{"input": "log_mel", "learning_rate": 0.002, "beta1": 0.95, "eps": 1e-08, "precondition_frequency": 32, "epochs": 44.6}
Rows from block 4, named by matrix and row number. Rows with one number belong to one channel. Each number is 500 + 50 x the weight over its row's rms, rounded and kept within 0 to 999. All counts start at 0. Numbers have three digits each. After the name is the row's rms in percent of the matrix's.
# convs0: first 3x3 conv, stride 2 (model.blocks.4.convs.0.weight, 384x192x3x3), inputs 164-167, a 3x3 kernel for each
# convs1: second 3x3 conv (model.blocks.4.convs.1.weight, 384x384x3x3, transposed), outputs 164-167, a 3x3 kernel for each
convs0.82 084:499510501551411429532550497490419482485435498458488534452572599523435421418482581504492429528560446518547466
convs1.82 089:526581520511491419513445504482533510432470485582579408488480455482523583602548472427428480555553541520449555
convs0.83 091:425545526497485505512448558467420609454483449437477469444466462429489528474552519423495521516534403541511443
convs1.83 092:565460525504592510458502444476547497442530528461447478436471396578426454524564522489415485558578515460468539
convs0.84 098:488478529473538514491584507473505406507535437563538523461564445536516582451426485549551545431497482563516521
convs1.84 099:514565478530456426533450459493457407531451498527431558418447465445535526568492514524495476488579596479451511
convs0.85 081:428552528514477432498501533567510471595437519459529473491512537468449524482552399450499437429477492506550532
convs1.85 082:604570554494479518544599355501450492481511462436454414410484536457452450478436553470410513577527516449498391
convs0.86 109:538460506520503524511489541480522502463491540506472460498589506428490523478487502433555610459374483473502488
convs1.86 105:534495573494431453524411508530550582516460474509451542506434479605461514499472460549446512526434497502489536
convs0.87 101:540543467499422480399470560437493512463457518561535514513538454524497493473445465550479520511409552512441407
convs1.87 103:431517520494569482442553520588413434554563460483528516305456451482567501533475515459446571478501459468510505
convs0.88 099:517528516463476457537452479508455456486491445563480518480499486548508518518475493569536495503478453523523525
convs1.88 097:447424459559484489530528543504602488534415481462425515562441439495462601495542479554534441436525563455458425
convs0.89 108:438474484595431428462524552439571510456610466564488551525492471493480475547492518546622468472519510518403496
convs1.89 105:382691571483509448381525537521472521489579437485534488549609417560463493504567466470395536498531547485494459
convs0.90 096:513520534532502452603426480452539507475464509498395445547456483496541546490601409412524569549516467561460543
convs1.90 093:488458471514506488556493490573458510478487516469456595564443480595498550361550602372511560492508413541566540
convs0.91 111:503569510608531481608441476571595489476573429512426495535494538475520479454469561509542429488502445531480419
convs1.91 107:399574576448523559523506515437502564481548514488454584673455486531575538454390468506531560426470450547505601
convs0.92 109:498517483552495430463517466569436538462396550513476511478510469462509526459591550537460456420602425437518527
convs1.92 107:428534601615435477440538445476434501470525514458536543445532540527459532510482456534440511535496506492448479
convs0.93 090:470467527513519489481430502565431405455481485444447489463484412494501497546465505488458480436551434522479501
convs1.93 092:479521527371536492482542467463524452511583480454520508538507368543439545612641615519447432479510516485526495
convs0.94 104:494622437505519433442519429493481419520480375485500557477502470514452587493451434584570525403564474611510534
convs1.94 101:544438510552504439461550541459508601534525561487489457505456442495511462570491524492495529478556412468477496
convs0.95 098:521572508474450552464515486522449462502455489487516555547471583495468472340599491525549506537418477466479531
convs1.95 096:490521515547423531472540518402498522546515505445480493538650535480486560486514487577525600512453462576423513
convs0.96 102:490529419522515468520452451440475495528419616610548511509573499508503433444468516546456510565513479381481469
convs1.96 103:502432555447478448585464550502552443541494574597543516446546498566612487462464524467459429496437547539563524
convs0.97 102:432459526476565459511523487492488437517465526424544493496493496510469434515527428536518638562631431540463430
convs1.97 101:589411435455553438446601528515537495556427480490490467530361474521470540507500489478529538493426492437440472
convs0.98 107:460518514530445540508563487507570458442452510429469502440457569584514549416562587475459474428515438498533632
convs1.98 108:480471551504466484523420472584407466512414589435434579537502466587593480535501487506465480512536519445527453
convs0.99 092:523467426408586492444437481469512453505486472503525421476484530508539509408439588555438499528476548592508402
convs1.99 092:447490515463525516522460492490490510512464494442445554530456409490518474537544573469532354491474500406500508
convs0.100 090:518469523414556504452486514518594523482547532571484546523575509432491519570481424542506380495440535498557459
convs1.100 090:520449539495486536526574450434473529544488511561477549459557489493412542491530578523492472552401507523525511
convs0.101 109:430543593452501592583546485513464441454409465435529478436495523507536518529501507453442568548583509577470493
convs1.101 107:580493425532486436461486576463556505519483495475542513555558479488508571572489503507501489503588390455521491
convs0.102 122:621553482528428488473614488507482557470485489451524547509495517504501471480475472522498472430494540625566435
convs1.102 120:495479514469505490509489445456599461365607510559514462492476629551401538441543476529461491593508468488455467
convs0.103 093:479471557475459457450563547501513527515493584448457433486575463468407528529453525490546543473461572549604510
convs1.103 097:466539583512554441456547514512512445580440501572501450593559455497475476551533476449455474568511445420518507
convs0.104 104:415483505464498585494505489533597597507481487537590458508484484495455474426499498480542480565402580386485582
convs1.104 103:583466471560512486501527453514411566540555517499510487372420661490661495456441461439492487479493522464492517
convs0.105 116:522403485580435508555448439496527437534446477489379496550442456509488536480501457520538434470462433482412577
convs1.105 116:464479468435352509552489419587406573544474487469467556480456508486560381599440531509479527557471523495480504
convs0.106 105:496574377422566528586498429521533529476523481533585455566433527481577526453539526540510542459518486478488524
convs1.106 103:480489455577527454542535505576468476504513413549504472442451531484466520487431431499431453613462522500498504
convs0.107 103:498541522530465410508531480500476463454460529598413515478509539584448467527508465410446548512543525453482568
convs1.107 102:441443486541507454537467543513521482467430588475503515392586531511411503456488574525489454475530524566513478
convs0.108 093:440496568438558482494459454409410574498541556608520494436490428493564525454425502511536533552512461508476445
convs1.108 094:510440469517467598523489439576561612594465514465530493547515488571448369542580499544498558485511481475492494
convs0.109 093:494521495487437513483437552536519497503531413415451508545440511522439403439540547545512509577466472422505445
convs1.109 093:548544454504361501495483548557549546533464560543465479497493504540462551449419502453511516503493529513557519
convs0.110 095:492450568511451470555474380507471408525524425538354533503564457533552498440384532483476455459508526547553391
convs1.110 095:507544432437466482528466477539531500532487478517449483484420594500497556499372439526498476510439589462451520
convs0.111 108:463438592545450468541468407581534422486456489529417476508513493504529471476532512538528551462466533536477546
convs1.111 104:474525504459476517470541361533468545552447499508485611462504396466438593410495488520508437562524498496510643
convs0.112 088:382583521366612539520489441350556487479460426516500486438555531473507516466532493484566385450555570588595395
convs1.112 089:554458527599469477426504434419481538508459435489485477557403412476514514419378546524512532539468544489500547
convs0.113 094:527530456506496434430579577479441525456561564500514408442494544564501525479536576488502493522457440480434548
convs1.113 096:527469459498485489561472404470526536475521469509463497405477485426469542541562435522509450583491522509525549
convs0.114 093:412530497519493544508531518599561521528532442474490496551513500468451528556507556531532464485496515481523510
convs1.114 093:581521543429518538519456416423481607540464446513489546541602441456461593469464511426471552526519490495511507
convs0.115 107:591433519493444460474517456532448533552459447529588488433485498481556522513512451529519492432493551498529480
convs1.115 101:425478621537408532568486472496503397464507505449536641587506431525548501536516412464509457532560549536482478
convs0.116 102:501548483561521472482550452512510421465496480492464503472517543449466484559452439575573458479491500412442545
convs1.116 101:572438490507562434568506534586433478507458504504482504551564574475523460500557420499509423555427480543471525
convs0.117 101:521509556494527442449510514532552461491575467427499488494480540522468566489539503563549556593526561525390543
convs1.117 102:458532476443482508469418493513479449497507541516630507561606528621554644387411470491512602563495454500525508
convs0.118 113:464520545474528517329524562493374533478427537507525562511531504522495429371487577519443535439491513506451447
convs1.118 111:601484515500398445587438528515502460481562474475449496478457451455526471544427538471525562464488463486434536
convs0.119 110:476535491527563534497539453460553549554590470374540581470515487468476446608510580396602513445481496543426546
convs1.119 114:403690452461473502470563449546527495471447439529431474588537488423445586501534377456490554547476469523550401
convs0.120 104:473442523492482537473474572578581464396493460426542408464515459481486467426498468566608471499427503480524484
convs1.120 104:435558520554417401508559511541588471511473566599477576515428512485494563448523488469614393517476591554434478
convs0.121 111:518474482429475542498515498453553557482547498618492396500510561528437541446449442541510457527468582513439470
convs1.121 107:536533507419485573533423501521485548622530480530399517539390542487543424471484510477456497546437552548449459
convs0.122 110:454468527487411567445538536460538515448478503479445471436505540518501544416477476515482572471468525429414554
convs1.122 108:511488537536506438559455508522478545507438450469561470511602544497468433557376493424543470541455521513513504
convs0.123 094:528566475531571499480514488506532483544517509502518451552469498444471503478493467529420465478431573541471445
convs1.123 099:500573537383544483579506450516322515501462465485553482580563481464467479537512569532497609513515477450535465
convs0.124 097:533474524554618549449573479459519485462456452455487569576406430514427581503517549414493487476550441560598518
convs1.124 095:522589503466544570594508468442585561416486535475530423532529510450513555597555495487494510462500519584465456
convs0.125 090:441480478444482540509471579544432490577512495583552488498439503460545488503553399506539435452581563423513700
convs1.125 093:359588533490484435463451552480482425462476520485546564564532430610480557481569395497443558455522465507528513
convs0.126 096:471585524490423542498549440491432562610551518598547594466489480514461453479505459637534580570609480475512340
convs1.126 096:488453592497402482463401554481555486495534504500581476369510527431490532484581513509555514511499442482530476
convs0.127 097:510418527508509473465556552473461533464480529547518457413479537479477487480478533445500393485519491481538570
convs1.127 097:473534423455489603547446508517548469535528493462524515541453526460555432516500577499451475523540556488467565
convs0.128 114:506479502468520499504484414447589533442560545539520531377594576470499448507460481512472422533531461571380483
convs1.128 112:518510529531586461551514509498582543555544411543531450565504507560428549488452553490506515479451544589525459
convs0.129 105:397500520488626533464568562501596623436435568534533432500496539436547499477438474524575546563595540416470441
convs1.129 101:522509504546470485429510552516390543583424492567402475504536450446534482308427466523505501479485497579575478
convs0.130 092:415503592536471548459587546546538597487484484494463547442485491492422509548446520406583566507445498493503457
convs1.130 099:410602488588507617342541578474506531489540433374562535559508390458410511473390435477524487493548462480484479
convs0.131 094:568446498550467473470523547415509473446472485508482443507496499472552599495386583461485524504592425493484560
convs1.131 095:468542503503484475475505472557513592529481495422482509546482543518568459460459579518445491506475462530537470
convs0.132 117:466517409571422495524557520577480497465522477519617512520560445501496416514453615468579575501500383422451516
convs1.132 115:590537559484485544585573457503441483490652518596497493560533545554422482500495462472488492497550460579551491
convs0.133 104:481453531472424538482484503528480458539607542453477530515524490495486496514509526489541529414514428519543488
convs1.133 102:481481476536434363572401540502480505499555506506410594514507454453489492470524593515586481452483522496438505
convs0.134 109:480519501463538425463525529658488473510500499452443513520489514488441540470600474523420518600397452460444460
convs1.134 106:534472459589559438484532503555525462482497482484502572455459565609540579442505502500577443437478476588484440
convs0.135 098:554451526480422577525498441505379579481449484471489438414508502493551562399511486469540533507531433568596480
convs1.135 102:437475541592571514485436539513538495471522506491568413637574515489460499502599484493480471430508461498474409
convs0.136 105:456604381516491449501447505430586481481465489542408493591591488508477483495436513462639459448615498509498420
convs1.136 109:464500523505511503507591523461565505513475511453451565502548506472593478564443646623454496450490494474560517
convs0.137 096:429407492539492581447509566500544547486444576495456522450564478572538532431508500465507549491474510540563436
convs1.137 093:476473504485449526501476527468486521492462528495523529521622474542487527459493554500525480527501574434455498
convs0.138 102:606484502497466517454526525441540594449495553589510567526519442513467487430443553542591440522478587510449498
convs1.138 101:576452392485553466632336498474539418470462504460460455418466531423512531385557500419536608540454593522517514
convs0.139 100:514415446538430580585548442458535403474471474562492465496532441534505500442517515462450479391531601498489493
convs1.139 100:501432443511563461509527499582513612605493505462552489449485531461566477465447518563471447484452519465530525
convs0.140 113:539498424495494573501420596519626511557510545537541531501496541461532418505476563408572416529499442521515445
convs1.140 113:537411507522484438642440471524474599533581489532471446540502471463443570451475607507439515496459568490488449
convs0.141 097:474482425475560495492435491509546458446441494441421574544534503443436543475523549580592490457528542506443519
convs1.141 097:595577382551470535568465435454462448485571615482517475521486481520461451492529475561515497536452460495450431
convs0.142 092:498548486572494488460457552455486541451503468600595442559558415508508581495519456475538422469452455505530547
convs1.142 096:561486573546498463512571479394412587489506404554517469517594497514460466563528537540446549521490534484540480
convs0.143 100:523441504467433470523583541648436453534464527565576493497450495428487535509562555482579493494473544503464452
convs1.143 100:460456489502492540508401480442434475529459441468477409488480514515449455535479519487477475492506530433581444
convs0.144 099:405481467459489557513547539501446458517589553460514463548534567495512496543524509582512480564582560497559501
convs1.144 101:475467413465494451454518538520434457517470477556545431520526562469495496560477433472523574445494528468578481
convs0.145 111:545480464562522455488595538498585640513454587620556461516536508528447462505493471531540384440513434443447522
convs1.145 109:522546540421498453458489560369533480441492643541609585363630558552575470513524425478580481422558562460533514
convs0.146 104:462569508535563483525571564474526496413609508539494524509469448416524447502529572484477471440519501533628515
convs1.146 102:533396483500568509418479449511499495449532501430541478480390492493604476573422558504480509494476504390504466
convs0.147 110:502425500504596458532582467506590464570578435454530592493485489492499579528434494615405431572508558428454521
convs1.147 108:479586624495495428448522479525560563519507462397553566517469488585405570441612578538589486521449490454533451
convs0.148 110:487537440532540471499466486495421507543418497504463424550452503547467507509630568501486514475492453576497435
convs1.148 113:507522478465626470455511452390583653509472515494419550552532437583424552466559578473472468472464508550513547
convs0.149 082:561532445474519430524487509467513499560480472521432520465480460537491631512494536476478498508524582439562451
convs1.149 082:486444586553513416455386471442497414491531583463506465516541440461501534458495446565470444479501508538470457
convs0.150 100:384517549549648454487549495520494434521519467473471420564514503412461519452436512509529518506419551509547510
convs1.150 102:527470457440598535487418594499491538427502507407491568561503509482617592515437445411456550501493475492464600
convs0.151 104:521532450387573531463504474467455575453522572531474450509495405459571556470478537413513569472647468563488461
convs1.151 113:509465507413562532493531478459566436485480502500461487549512497474536481537406530550545502497492530504528401
convs0.152 104:487601477532487487508504439535394590586496470458488476586499534569406579498422501468461505473436460599531429
convs1.152 100:463539444510504651467640403553533516522518528451529603527494459482530430521526480349418515572492563408514521
convs0.153 102:470600552503459534442489580444447423481512448588527469538628447552486411426411457514539455497505466486446444
convs1.153 105:532513477520446416472534568510525494414599599460629440460560497479524522422539427525468463372534494496399538
convs0.154 098:509525457562512629533394420468565482449477509435575562601525520459504459386566483506448481417552468581554571
convs1.154 098:466488586576570465549508468474507523565502594493475464484539532484471491525461540482484542456587458522567389
convs0.155 113:394607473412576571504557482492497500491461419504431468525359441573590528477445555448518550445529570450463401
convs1.155 109:509478415506555507463503568471515590474531544469457561402563501601557464519522543649523535412560499517461554
convs0.156 090:493512532497475608474464464480504540526454545522529543476470423479523476511534525478495588626580548474526484
convs1.156 089:581468481433612412517504455516527533424529531488556446504524493418565460471479508568521571493534470490488544
convs0.157 097:488558499529415468581453508375494435478444555456568528480511497527452547499501497423469562445485434439524465
convs1.157 102:519525519466509441483474468452511420473529479524523480438507370536493478554532525494524537517560510473498492
convs0.158 099:486515488588515492481524573416487484544515413560573358469526425460449536529535509477429451443487566584513464
convs1.158 100:465530442492618424537502561465546530482524547507474552530491501509554478497570505401503559502573446485463493
convs0.159 103:452456508518542509547468500483486520460420467513533487489544574589502476546462555446494499537505552544443459
convs1.159 106:508513531488531481484486456446472534529586444446536416471458462489441577424560506503477520531493555502471481
convs0.160 099:508511586607511445497567469526500428530542467489505494488506475479510555473490548497413564476533556510420503
convs1.160 098:541515459546507426464542538621589474517510461493455447481443500550438482472435461428505581440499467611527466
convs0.161 097:433490504514536436530474499570472507527457545624547609426528481468437502595411537501507515438548591359504487
convs1.161 101:455483506495532500541436444451569473580453458565539439509466529520406547468439489505509535499487412524521545
convs0.162 105:483519487459372469469447551561484448396476475471458480470423511528396423445514564464559494513465481421439592
convs1.162 099:505491543552557436531401546585485460451524518522468467532493419511461466414416494528447586475550498487538527
convs0.163 098:532508531436573555455581488553627496552550527516477581423518468478533580505477593489441498359531528514450537
convs1.163 104:524521442537537474444501487487560481521521497481465566559482563495430453495474471534534479490552469406517529
convs0.164 110:506533518502542480537478459515540493373661439451554510451532565513518428457492612474470540575473517517503516
convs1.164 109:488538460649544496438544539482503595452427550438417581449556548554438470459522597473490517541526463469523560
convs0.165 096:485489513507577507458603454553540468485488475442496539552473497503466521567542469476604586510513506413467423
convs1.165 098:492495521550510463419508526434474461487473561496432528450488428442401556420495471531502551554532476492507467
convs0.166 091:555477496420532437437456480458435482408474479509552510448545441543502482447496512464500580573498639515612543
convs1.166 093:585378540421486549442467410475501538542546401569582504557508481490528464560534552500454564478421515470477416
convs0.167 099:433524480591480475525432450590486549557494475521513443493489442444548566418448454513477514432583414467500478
convs1.167 099:558529569388499441457434527512563459530527477488477472528459452468489527490615494445495461547463458444470497
convs0.168 113:492469506449532537596479480617632488560535410541613482530496484529481470526547549439633482439422505526495509
convs1.168 110:576435564522469449505503526486493480458425543506553446438532480470495511506534550534440429481521416478495497
convs0.169 098:490547559561491504496480473545473524496455532548409541396456521502520492550459493480434483494506481585435572
convs1.169 104:463555648558416480403540500483457486528484521439537551482407566497544434502511590555447479560515512603439511
convs0.170 095:445415528543532477366371511502560499505507487464525572518513488528476558429503512553514436489503426522556456
convs1.170 094:432548508597437401430494456549472575469519461527477430501477555527493603460521535462514419544500502522490438
convs0.171 098:521495576534477436512583545463504520498503460602476446593583536451503464453477496489516522551485568601436471
convs1.171 097:565383579408512522515529514561539406573445448593489463464477413498525441475498557477462586437499497484474559
convs0.172 092:496593539578510461460498555538562507486540585588653598484504489464474450514429501486472494545548551488545447
convs1.172 094:464610499599509484365435492522526465444434490431520485415480479488519532524483558434469492435483560481481459
convs0.173 109:558571418489478451530578500482450544396454553476507434435574486484463442500424516496465552505512490534493525
convs1.173 106:464536547496403563499459503456562421533444555499409537429525497506427601450598426526509458512579419511489604
convs0.174 091:516499453553456576590509514465424427512493576507552567481605494530526571472481544488509506506482550526503473
convs1.174 094:483585574538451479521482516454522498451585478521492453489423577418525461491478470572512482539578475490430448
convs0.175 089:466522433424510545493594491574442479465471532482474491581472506485497431545488454427612514472592461477491492
convs1.175 088:505528434543508487547552450503548496525475607445520503520515544505472501557437428471498580475525559505399534
convs0.176 098:492509494443479435543582472548503481545570396511486413517587476530420539513517512405524509494477460512556422
convs1.176 098:571481483533470463481506581483504448494482498571415517441456482478463486534464435502503479534504598514511447
convs0.177 097:595488503568356563485571483502440495431591524492617512459486477500484493484541581536480459548442518490503510
convs1.177 097:585438504428534471430488444458477564477601450495474409427469497577424439500488496498508498407585492454513526
convs0.178 103:518530553583502372485587500438468517454548545568581470335481437409434522460497469554572479471553526480487596
convs1.178 104:508491430469431460471559397499579508430467456538493436424483463417501428509637444484490504558540499392493516
convs0.179 091:427475530452443469545520459456514492509482487563432552572437547444581524470459453511506472523656463445565480
convs1.179 095:450523568596525534525439515474450494524510454594484472456469520572604453525420580430520505449394504543542471
convs0.180 095:571601585576461490571460402566446465536437404458533453438488487574498418526434527466504502470395571518511542
convs1.180 101:543435656453478500451509542521566491507474416539441581624475554501498470500537477559509445454558539544458476
convs0.181 094:513410502508564619500644521494484575556487595558519514501475484519484493529477521507557557585523610521465448
convs1.181 095:456523518454412612454561445565426470541556497556444474503549387426505550554547482483524572447475500506503484
convs0.182 085:563553525542486502412547476467564521442629513418466525430500512520488483519475545574437631573562577507468529
convs1.182 091:492491543532507487437448525468526550625539358571538470461504551503472571505588451589479556504611407554462462
convs0.183 093:452579520437541443525446450486529446583406408471427551541522539451467594520594503487523375490540502459539483
convs1.183 090:433445568574604474455524539460506427531541474497452514520458573408523415446448469516449491504546541496490482
convs0.184 115:521486518473580456564566487529509595437551507528429479518464510492484526529546462550540481576553451562423468
convs1.184 111:538516458529471609622473462522428456515565447464518507591574486558400477459402512571503512489565481514544514
convs0.185 096:493485495463437501557528519584566535437524494493510485501451532512508536553500541473446558465451456588519444
convs1.185 097:464498515543486481408534614581515498551516532532409507446437469535531526543483542515493525523508453531541459
convs0.186 099:603482535497523504446441591561536564445457514430480512484519460514500482550502434457584525593456388500446544
convs1.186 097:559460517488432530472520535503534537461464462490451480512534585555495443520451400549544543522501532502509522
convs0.187 088:574522549499496426488456529480521548458430522497556425517464528521504474527530553422499521410639574467514398
convs1.187 088:608517435520550396485463533542511418452553469490475488535459502489604410530542542568499448470590475475478572
convs0.188 100:445569468512506541527485538512418527463510511506446531481428480549514491394527478453448485511447478470497492
convs1.188 099:466567523528538552452465626462453464557519464605653423457407595568563499555468475517481506469514557529493510
convs0.189 088:514506510529494562444560501494446539490511444517533537478470532528486455482499437445467501399572504544511463
convs1.189 093:549451524477543470489445547515479491608473383554492528468560444428537568602452455535575489517553538544491487
convs0.190 088:511553465452555502606427579586549463477499502537456566557480533492550581519524385482466562545505514496550490
convs1.190 089:528396393444484552491524525532477535506434542516520491541508464575642452513498452530452543477551579485468510
convs0.191 103:361509503535476471595445502466528496550498552512589524479521517577434499468557492412577518446460459504562446
convs1.191 105:500431489490517468501544474490585417510587469485503520488488528431525521549483431523529527556425445495439545
convs0.192 094:455513596481563461466561481494519402441505563433588519551537499389482550536549445565545387500517582490581409
convs1.192 097:523503485556447496583480318409530492499586459492446455507497509503490543561480460587468552491521499501542489
convs0.193 110:497465463462463518427564530561469529451496503470571482496552527463533507489473537482463492495514606538487437
convs1.193 111:599500529412529487401544578435623514448510545620460484499445396486531440509465455566448442521550502511497467
convs0.194 089:390412563549576427588588472430592508483446589500480505431520510557475465512520595541430451534588430561533411
convs1.194 093:483538321450732581442416498581536498443573517515553499476518417613482476463539482481505562415560482498531514
convs0.195 092:467519469527531474504483510499488504540530537571466416427481505568534525418562532387523602496568457540498448
convs1.195 095:518482530401659534431480550400555457606434516402559534463475470578534514492470429481566484462546588441518564
convs0.196 093:502481519469607478405558527523558541477481485432528518520485470443462491548562414437461529521415563418510466
convs1.196 093:503529474427509575496454486495418514441697475579469484443577537518532510444460525516443536560481489550499502
convs0.197 107:473563520504508477471495435513480458504491535446511510446492450493483525464556482450504484476479441555595538
convs1.197 102:558419466521552507542509478419463540533523430557481483450507508460429429500477538547494432476478576585458483
convs0.198 104:545524463411451504510504441489466548546458478524559472563584454506569479517461525541456525518563472473480525
convs1.198 101:593526445419513495472538459390509606437517517550392473548533523553540543398461543535480483561495532518463549
convs0.199 097:501453430547480535363598566449398639480471596453561525489535476510538530466431435573468513561592556424461492
convs1.199 103:542518429528551567508516449596499459484603491535541451509455478472503466528400487535505517450506460466480465
convs0.200 110:446509524493594489523485527540537552503455655502525425557455488453564457514536538465564537474473504443581396
convs1.200 108:527460556504504485545571403452567464484486497533496522477437410544530521502476621570525529482513503540520477
convs0.201 101:420482456586480516476488452462445500439472558564525478435553498509577477503543529509419568457464521453586502
convs1.201 100:570499485426433476503438517488623419593413456605426470456507476513371418547527547475548557427490465506402482
convs0.202 104:536502503522592433498407564490600396472518485496457511505490520332506570606491449457435526542410515563427623
convs1.202 102:468482415479488487620379532494518496498460469549451595448403547546437526486486548578447460473573578474594514
convs0.203 103:552541539508498505472605457504543451502467465544431523419451486538513533436448485526513523529505517611463492
convs1.203 105:467479549535543465333503548434456457481422594469471483518475500522521452390537462430549509477446511472466460
convs0.204 092:470504518530442433502573571515526463510496502582544442496425569424589500546484440466471408416565488458589632
convs1.204 092:582505453456517494499502499542501437528463576464544609542444557457568504578503389510553564493549499532474550
convs0.205 102:541499473501498461516492466547501470534488445453467451527446562539463478381507453586553468496503495482608514
convs1.205 103:478543505504478489423517523554464462458482546486482459560492487560438555561442515549443521496592474497464437
convs0.206 111:396575599541393553584534494433500496504475506530543507500466528475520520578416477501490504512589538533551469
convs1.206 106:456369617540466436549545485476528513540502440488542401543526466505446448587489489484499598442524454557509489
convs0.207 107:521526569599440466470609479452589482424528589430473526544543490483471554495462507438621534574430633544526523
convs1.207 105:477452521459494509459495489541507467530522514454571396567471476471427462495552445494514552475522526416534487
convs0.208 096:460505523489499518587386589510509429491493510484520543472497561538557433454614437543515499484564448585469510
convs1.208 093:460485527507533478577532390493400529507559425580485490517504436465466470424497460485522519478492477616472476
convs0.209 104:509545566584541493518508475608518518558524513507511445479500492461470505531486491477576454510437511588448590
convs1.209 103:591555520422421586547463474578481506526442592460539545471686446469468558418429571496545374529465532487511536
convs0.210 106:579455441604525429452583560520512472476481432459615476544509549530449482513505482501517437505573505516533483
convs1.210 106:487473482549506503448550478550598401543449529469442533500495482546495483440552468449510520457512555552597465
convs0.211 102:611492408438535495521560473538491464518390438438548496460541435509434477556475472467425472349511473467520467
convs1.211 101:565453490531494517419593512506433520459528559523415485447516500462419581452472516525458578495475463528517452
convs0.212 108:492480461595477584494518485545439515535437425519530435532472524507508523537487592488425472413563566510460467
convs1.212 105:459483491617561515348627457501468527495470427469512542522504477516477459552467549516479449538606477480505512
convs0.213 088:445462510534688454553531542537480522509450515401479471472554451523471454502480475525632526526606434442405527
convs1.213 092:541523491486452460484468558453516480468398427574451394590496438418480536531560445521551469501523490468468524
convs0.214 087:452514554462498455488523504488461498421544499445456542579405444436517621516493491508442482423530472621627540
convs1.214 088:487491469464571503523488496583438501462477499417501507523489540548503450510405553484536537422483537510508478
convs0.215 086:419468429513494506537439564563476550490496421485574462557539481468563434439481553594483438519456512486416550
convs1.215 087:527481508511541481468485506486548371458574451453532469501542448571470552502531483479496482582514405510480591
convs0.216 109:434397449506470487559434529616465519500472499530552526508540438458542528536470548447569560469507542475483475
convs1.216 106:541586501430530563512504468477497437493469556504547541533514567443497520474524517516498466590504488436423503
convs0.217 087:495409566495469468485506512436438475490525444549479534462558479565537525499505432501601406476511554544467511
convs1.217 089:413459623473566500452392369492420501498563508447460554535506434572518442571510410439444489580495445475507479
convs0.218 106:535493427454444608457527556496449512483449471450487493545546535390552536487535468578489482440539572542494442
convs1.218 104:690427481485460494523537486442657532432569472630424505484503530503473550444541486449470502533487443485464566
convs0.219 098:496457596516481500431469461485510484399543519484457564540573385484498514505401579490489530557574531545390491
convs1.219 104:523495497527494560516469503554538467500581508399552484508638392468356585510523489573486533435514513485533570
convs0.220 110:500534487628490449499440445615608526561554475570501587463639490487526448475449467517520488450467535525518498
convs1.220 113:505464503535452527460427550511419551515500533414614557487520544482512468539504551504537549554508483431464501
convs0.221 092:420537434469494505539490477634527457489535384499448465554529434503446506467515511464524520513513533506471410
convs1.221 095:464432483568554552577511407519478583502471443433459498409503530529515486477444476471458486483510575431488542
convs0.222 102:558507623443459537513538499470472445564461400523455507483547440483573488392452538484528486444557440577517497
convs1.222 098:591421495444434471548590403463470479593441507682468431563428552527499513493536538510485511517490506429523451
convs0.223 090:558499577542376444519479461516440407425489573494506491531531552466504507394508550474507532575495543569533473
convs1.223 090:617421394411526515487506476589542463609527501456454482440471555510493485600504511511451483441454530576496489
convs0.224 102:472506555527511544437583478475502567451517477518462482522521478548507477463477448503513443564467488556507403
convs1.224 105:578392516527445516511501521515491513473477500502530531482514466562475572395595445536480473486587499531505457
convs0.225 090:481408479527581559518454462452530476517527442577558545593377496515515458496532619575521477482396421461603488
convs1.225 089:534448561546456467464438517496541544584491504435490468454479355389415580504464598489470482501552485498506502
convs0.226 109:487444440465515534515506451525524476561375589510530526538500508534489461567549581486515407443463528508518462
convs1.226 104:453501438553448550483519526524511497523509425495529421466538543556468449478439540536544506486494530464468387
convs0.227 102:495532467471506494513544502475375486449473552483489557427466509611426492499556550409456463538540455486583503
convs1.227 096:613517476547521511443438533459482503445549502496497420568390590483556507489539558516566545517413599483462456
convs0.228 100:428460517480449420472626466526494353522436589456506518492527466451535523478511457490518495540524467398477516
convs1.228 104:545454511456432461507551443469538488550530378617388528537511530494497462447569452496522593481469538613475535
convs0.229 104:549489384463521468489497526580487489415400519460559515488551503530435460518498485402384471452509448478600467
convs1.229 102:532466454474525508440526506447578396551512548478507573494393478532456467495563490449542478408453464542457525
convs0.230 092:480522531514533460592486481465473454529505445635520452544517476538478501458533521488463420472391515487487482
convs1.230 097:406617486551448588528495538549502504493454511497466553534552426514501546456534446423493582493512517517456473
convs0.231 111:563566471499440607444521449474416558485471499497529508511580470534445515551490496480385570506661484466613489
convs1.231 109:559477498554416513434487621543518514428473516400651432455380512468517454437479505455483523554513501503435505
convs0.232 101:438607515560500588548567517487500536532578536592536484557417489544543518549485517541593486625606490453461462
convs1.232 103:474509511520540456506497510521542488434547545508542552525430415440478439549485462508582471467595524447516389
convs0.233 098:485527530368513591454556439446464421510467459463524503495480443467476521477465482569488523435472543475563477
convs1.233 096:517444515467560474515482521406533450496486533436426582498382519469504581653559430480549473490516501539619496
convs0.234 084:466528439547546421457539481522472548498538542487493460403498533461524495524435431390518578448576466512518457
convs1.234 085:501314473507451550438426572456495575505460483476480467523441550423467513555538408475555511431509461516465512
convs0.235 103:530491471455446491496470549505490548524498471503446538434444489434526575589485447442503488436528522413484504
convs1.235 103:487541520488528566566432519524502502473363559555545380468465475453577424499479540493539445518551485484504521
convs0.236 088:470527441457449517479464579471441470526458472456510445506572564546494495522418449557474436380542496516507411
convs1.236 092:533459534392530494603455507475554454585560511481518505522512433496494493559550487501478458510465541450539426
convs0.237 103:472519523440529478516441452523468447464538456413464542561498528512556543486412528447417533447490523543526501
convs1.237 101:414547576460440490530561479590510523476472521550493528514441438474510486446497520611474486459541482421418577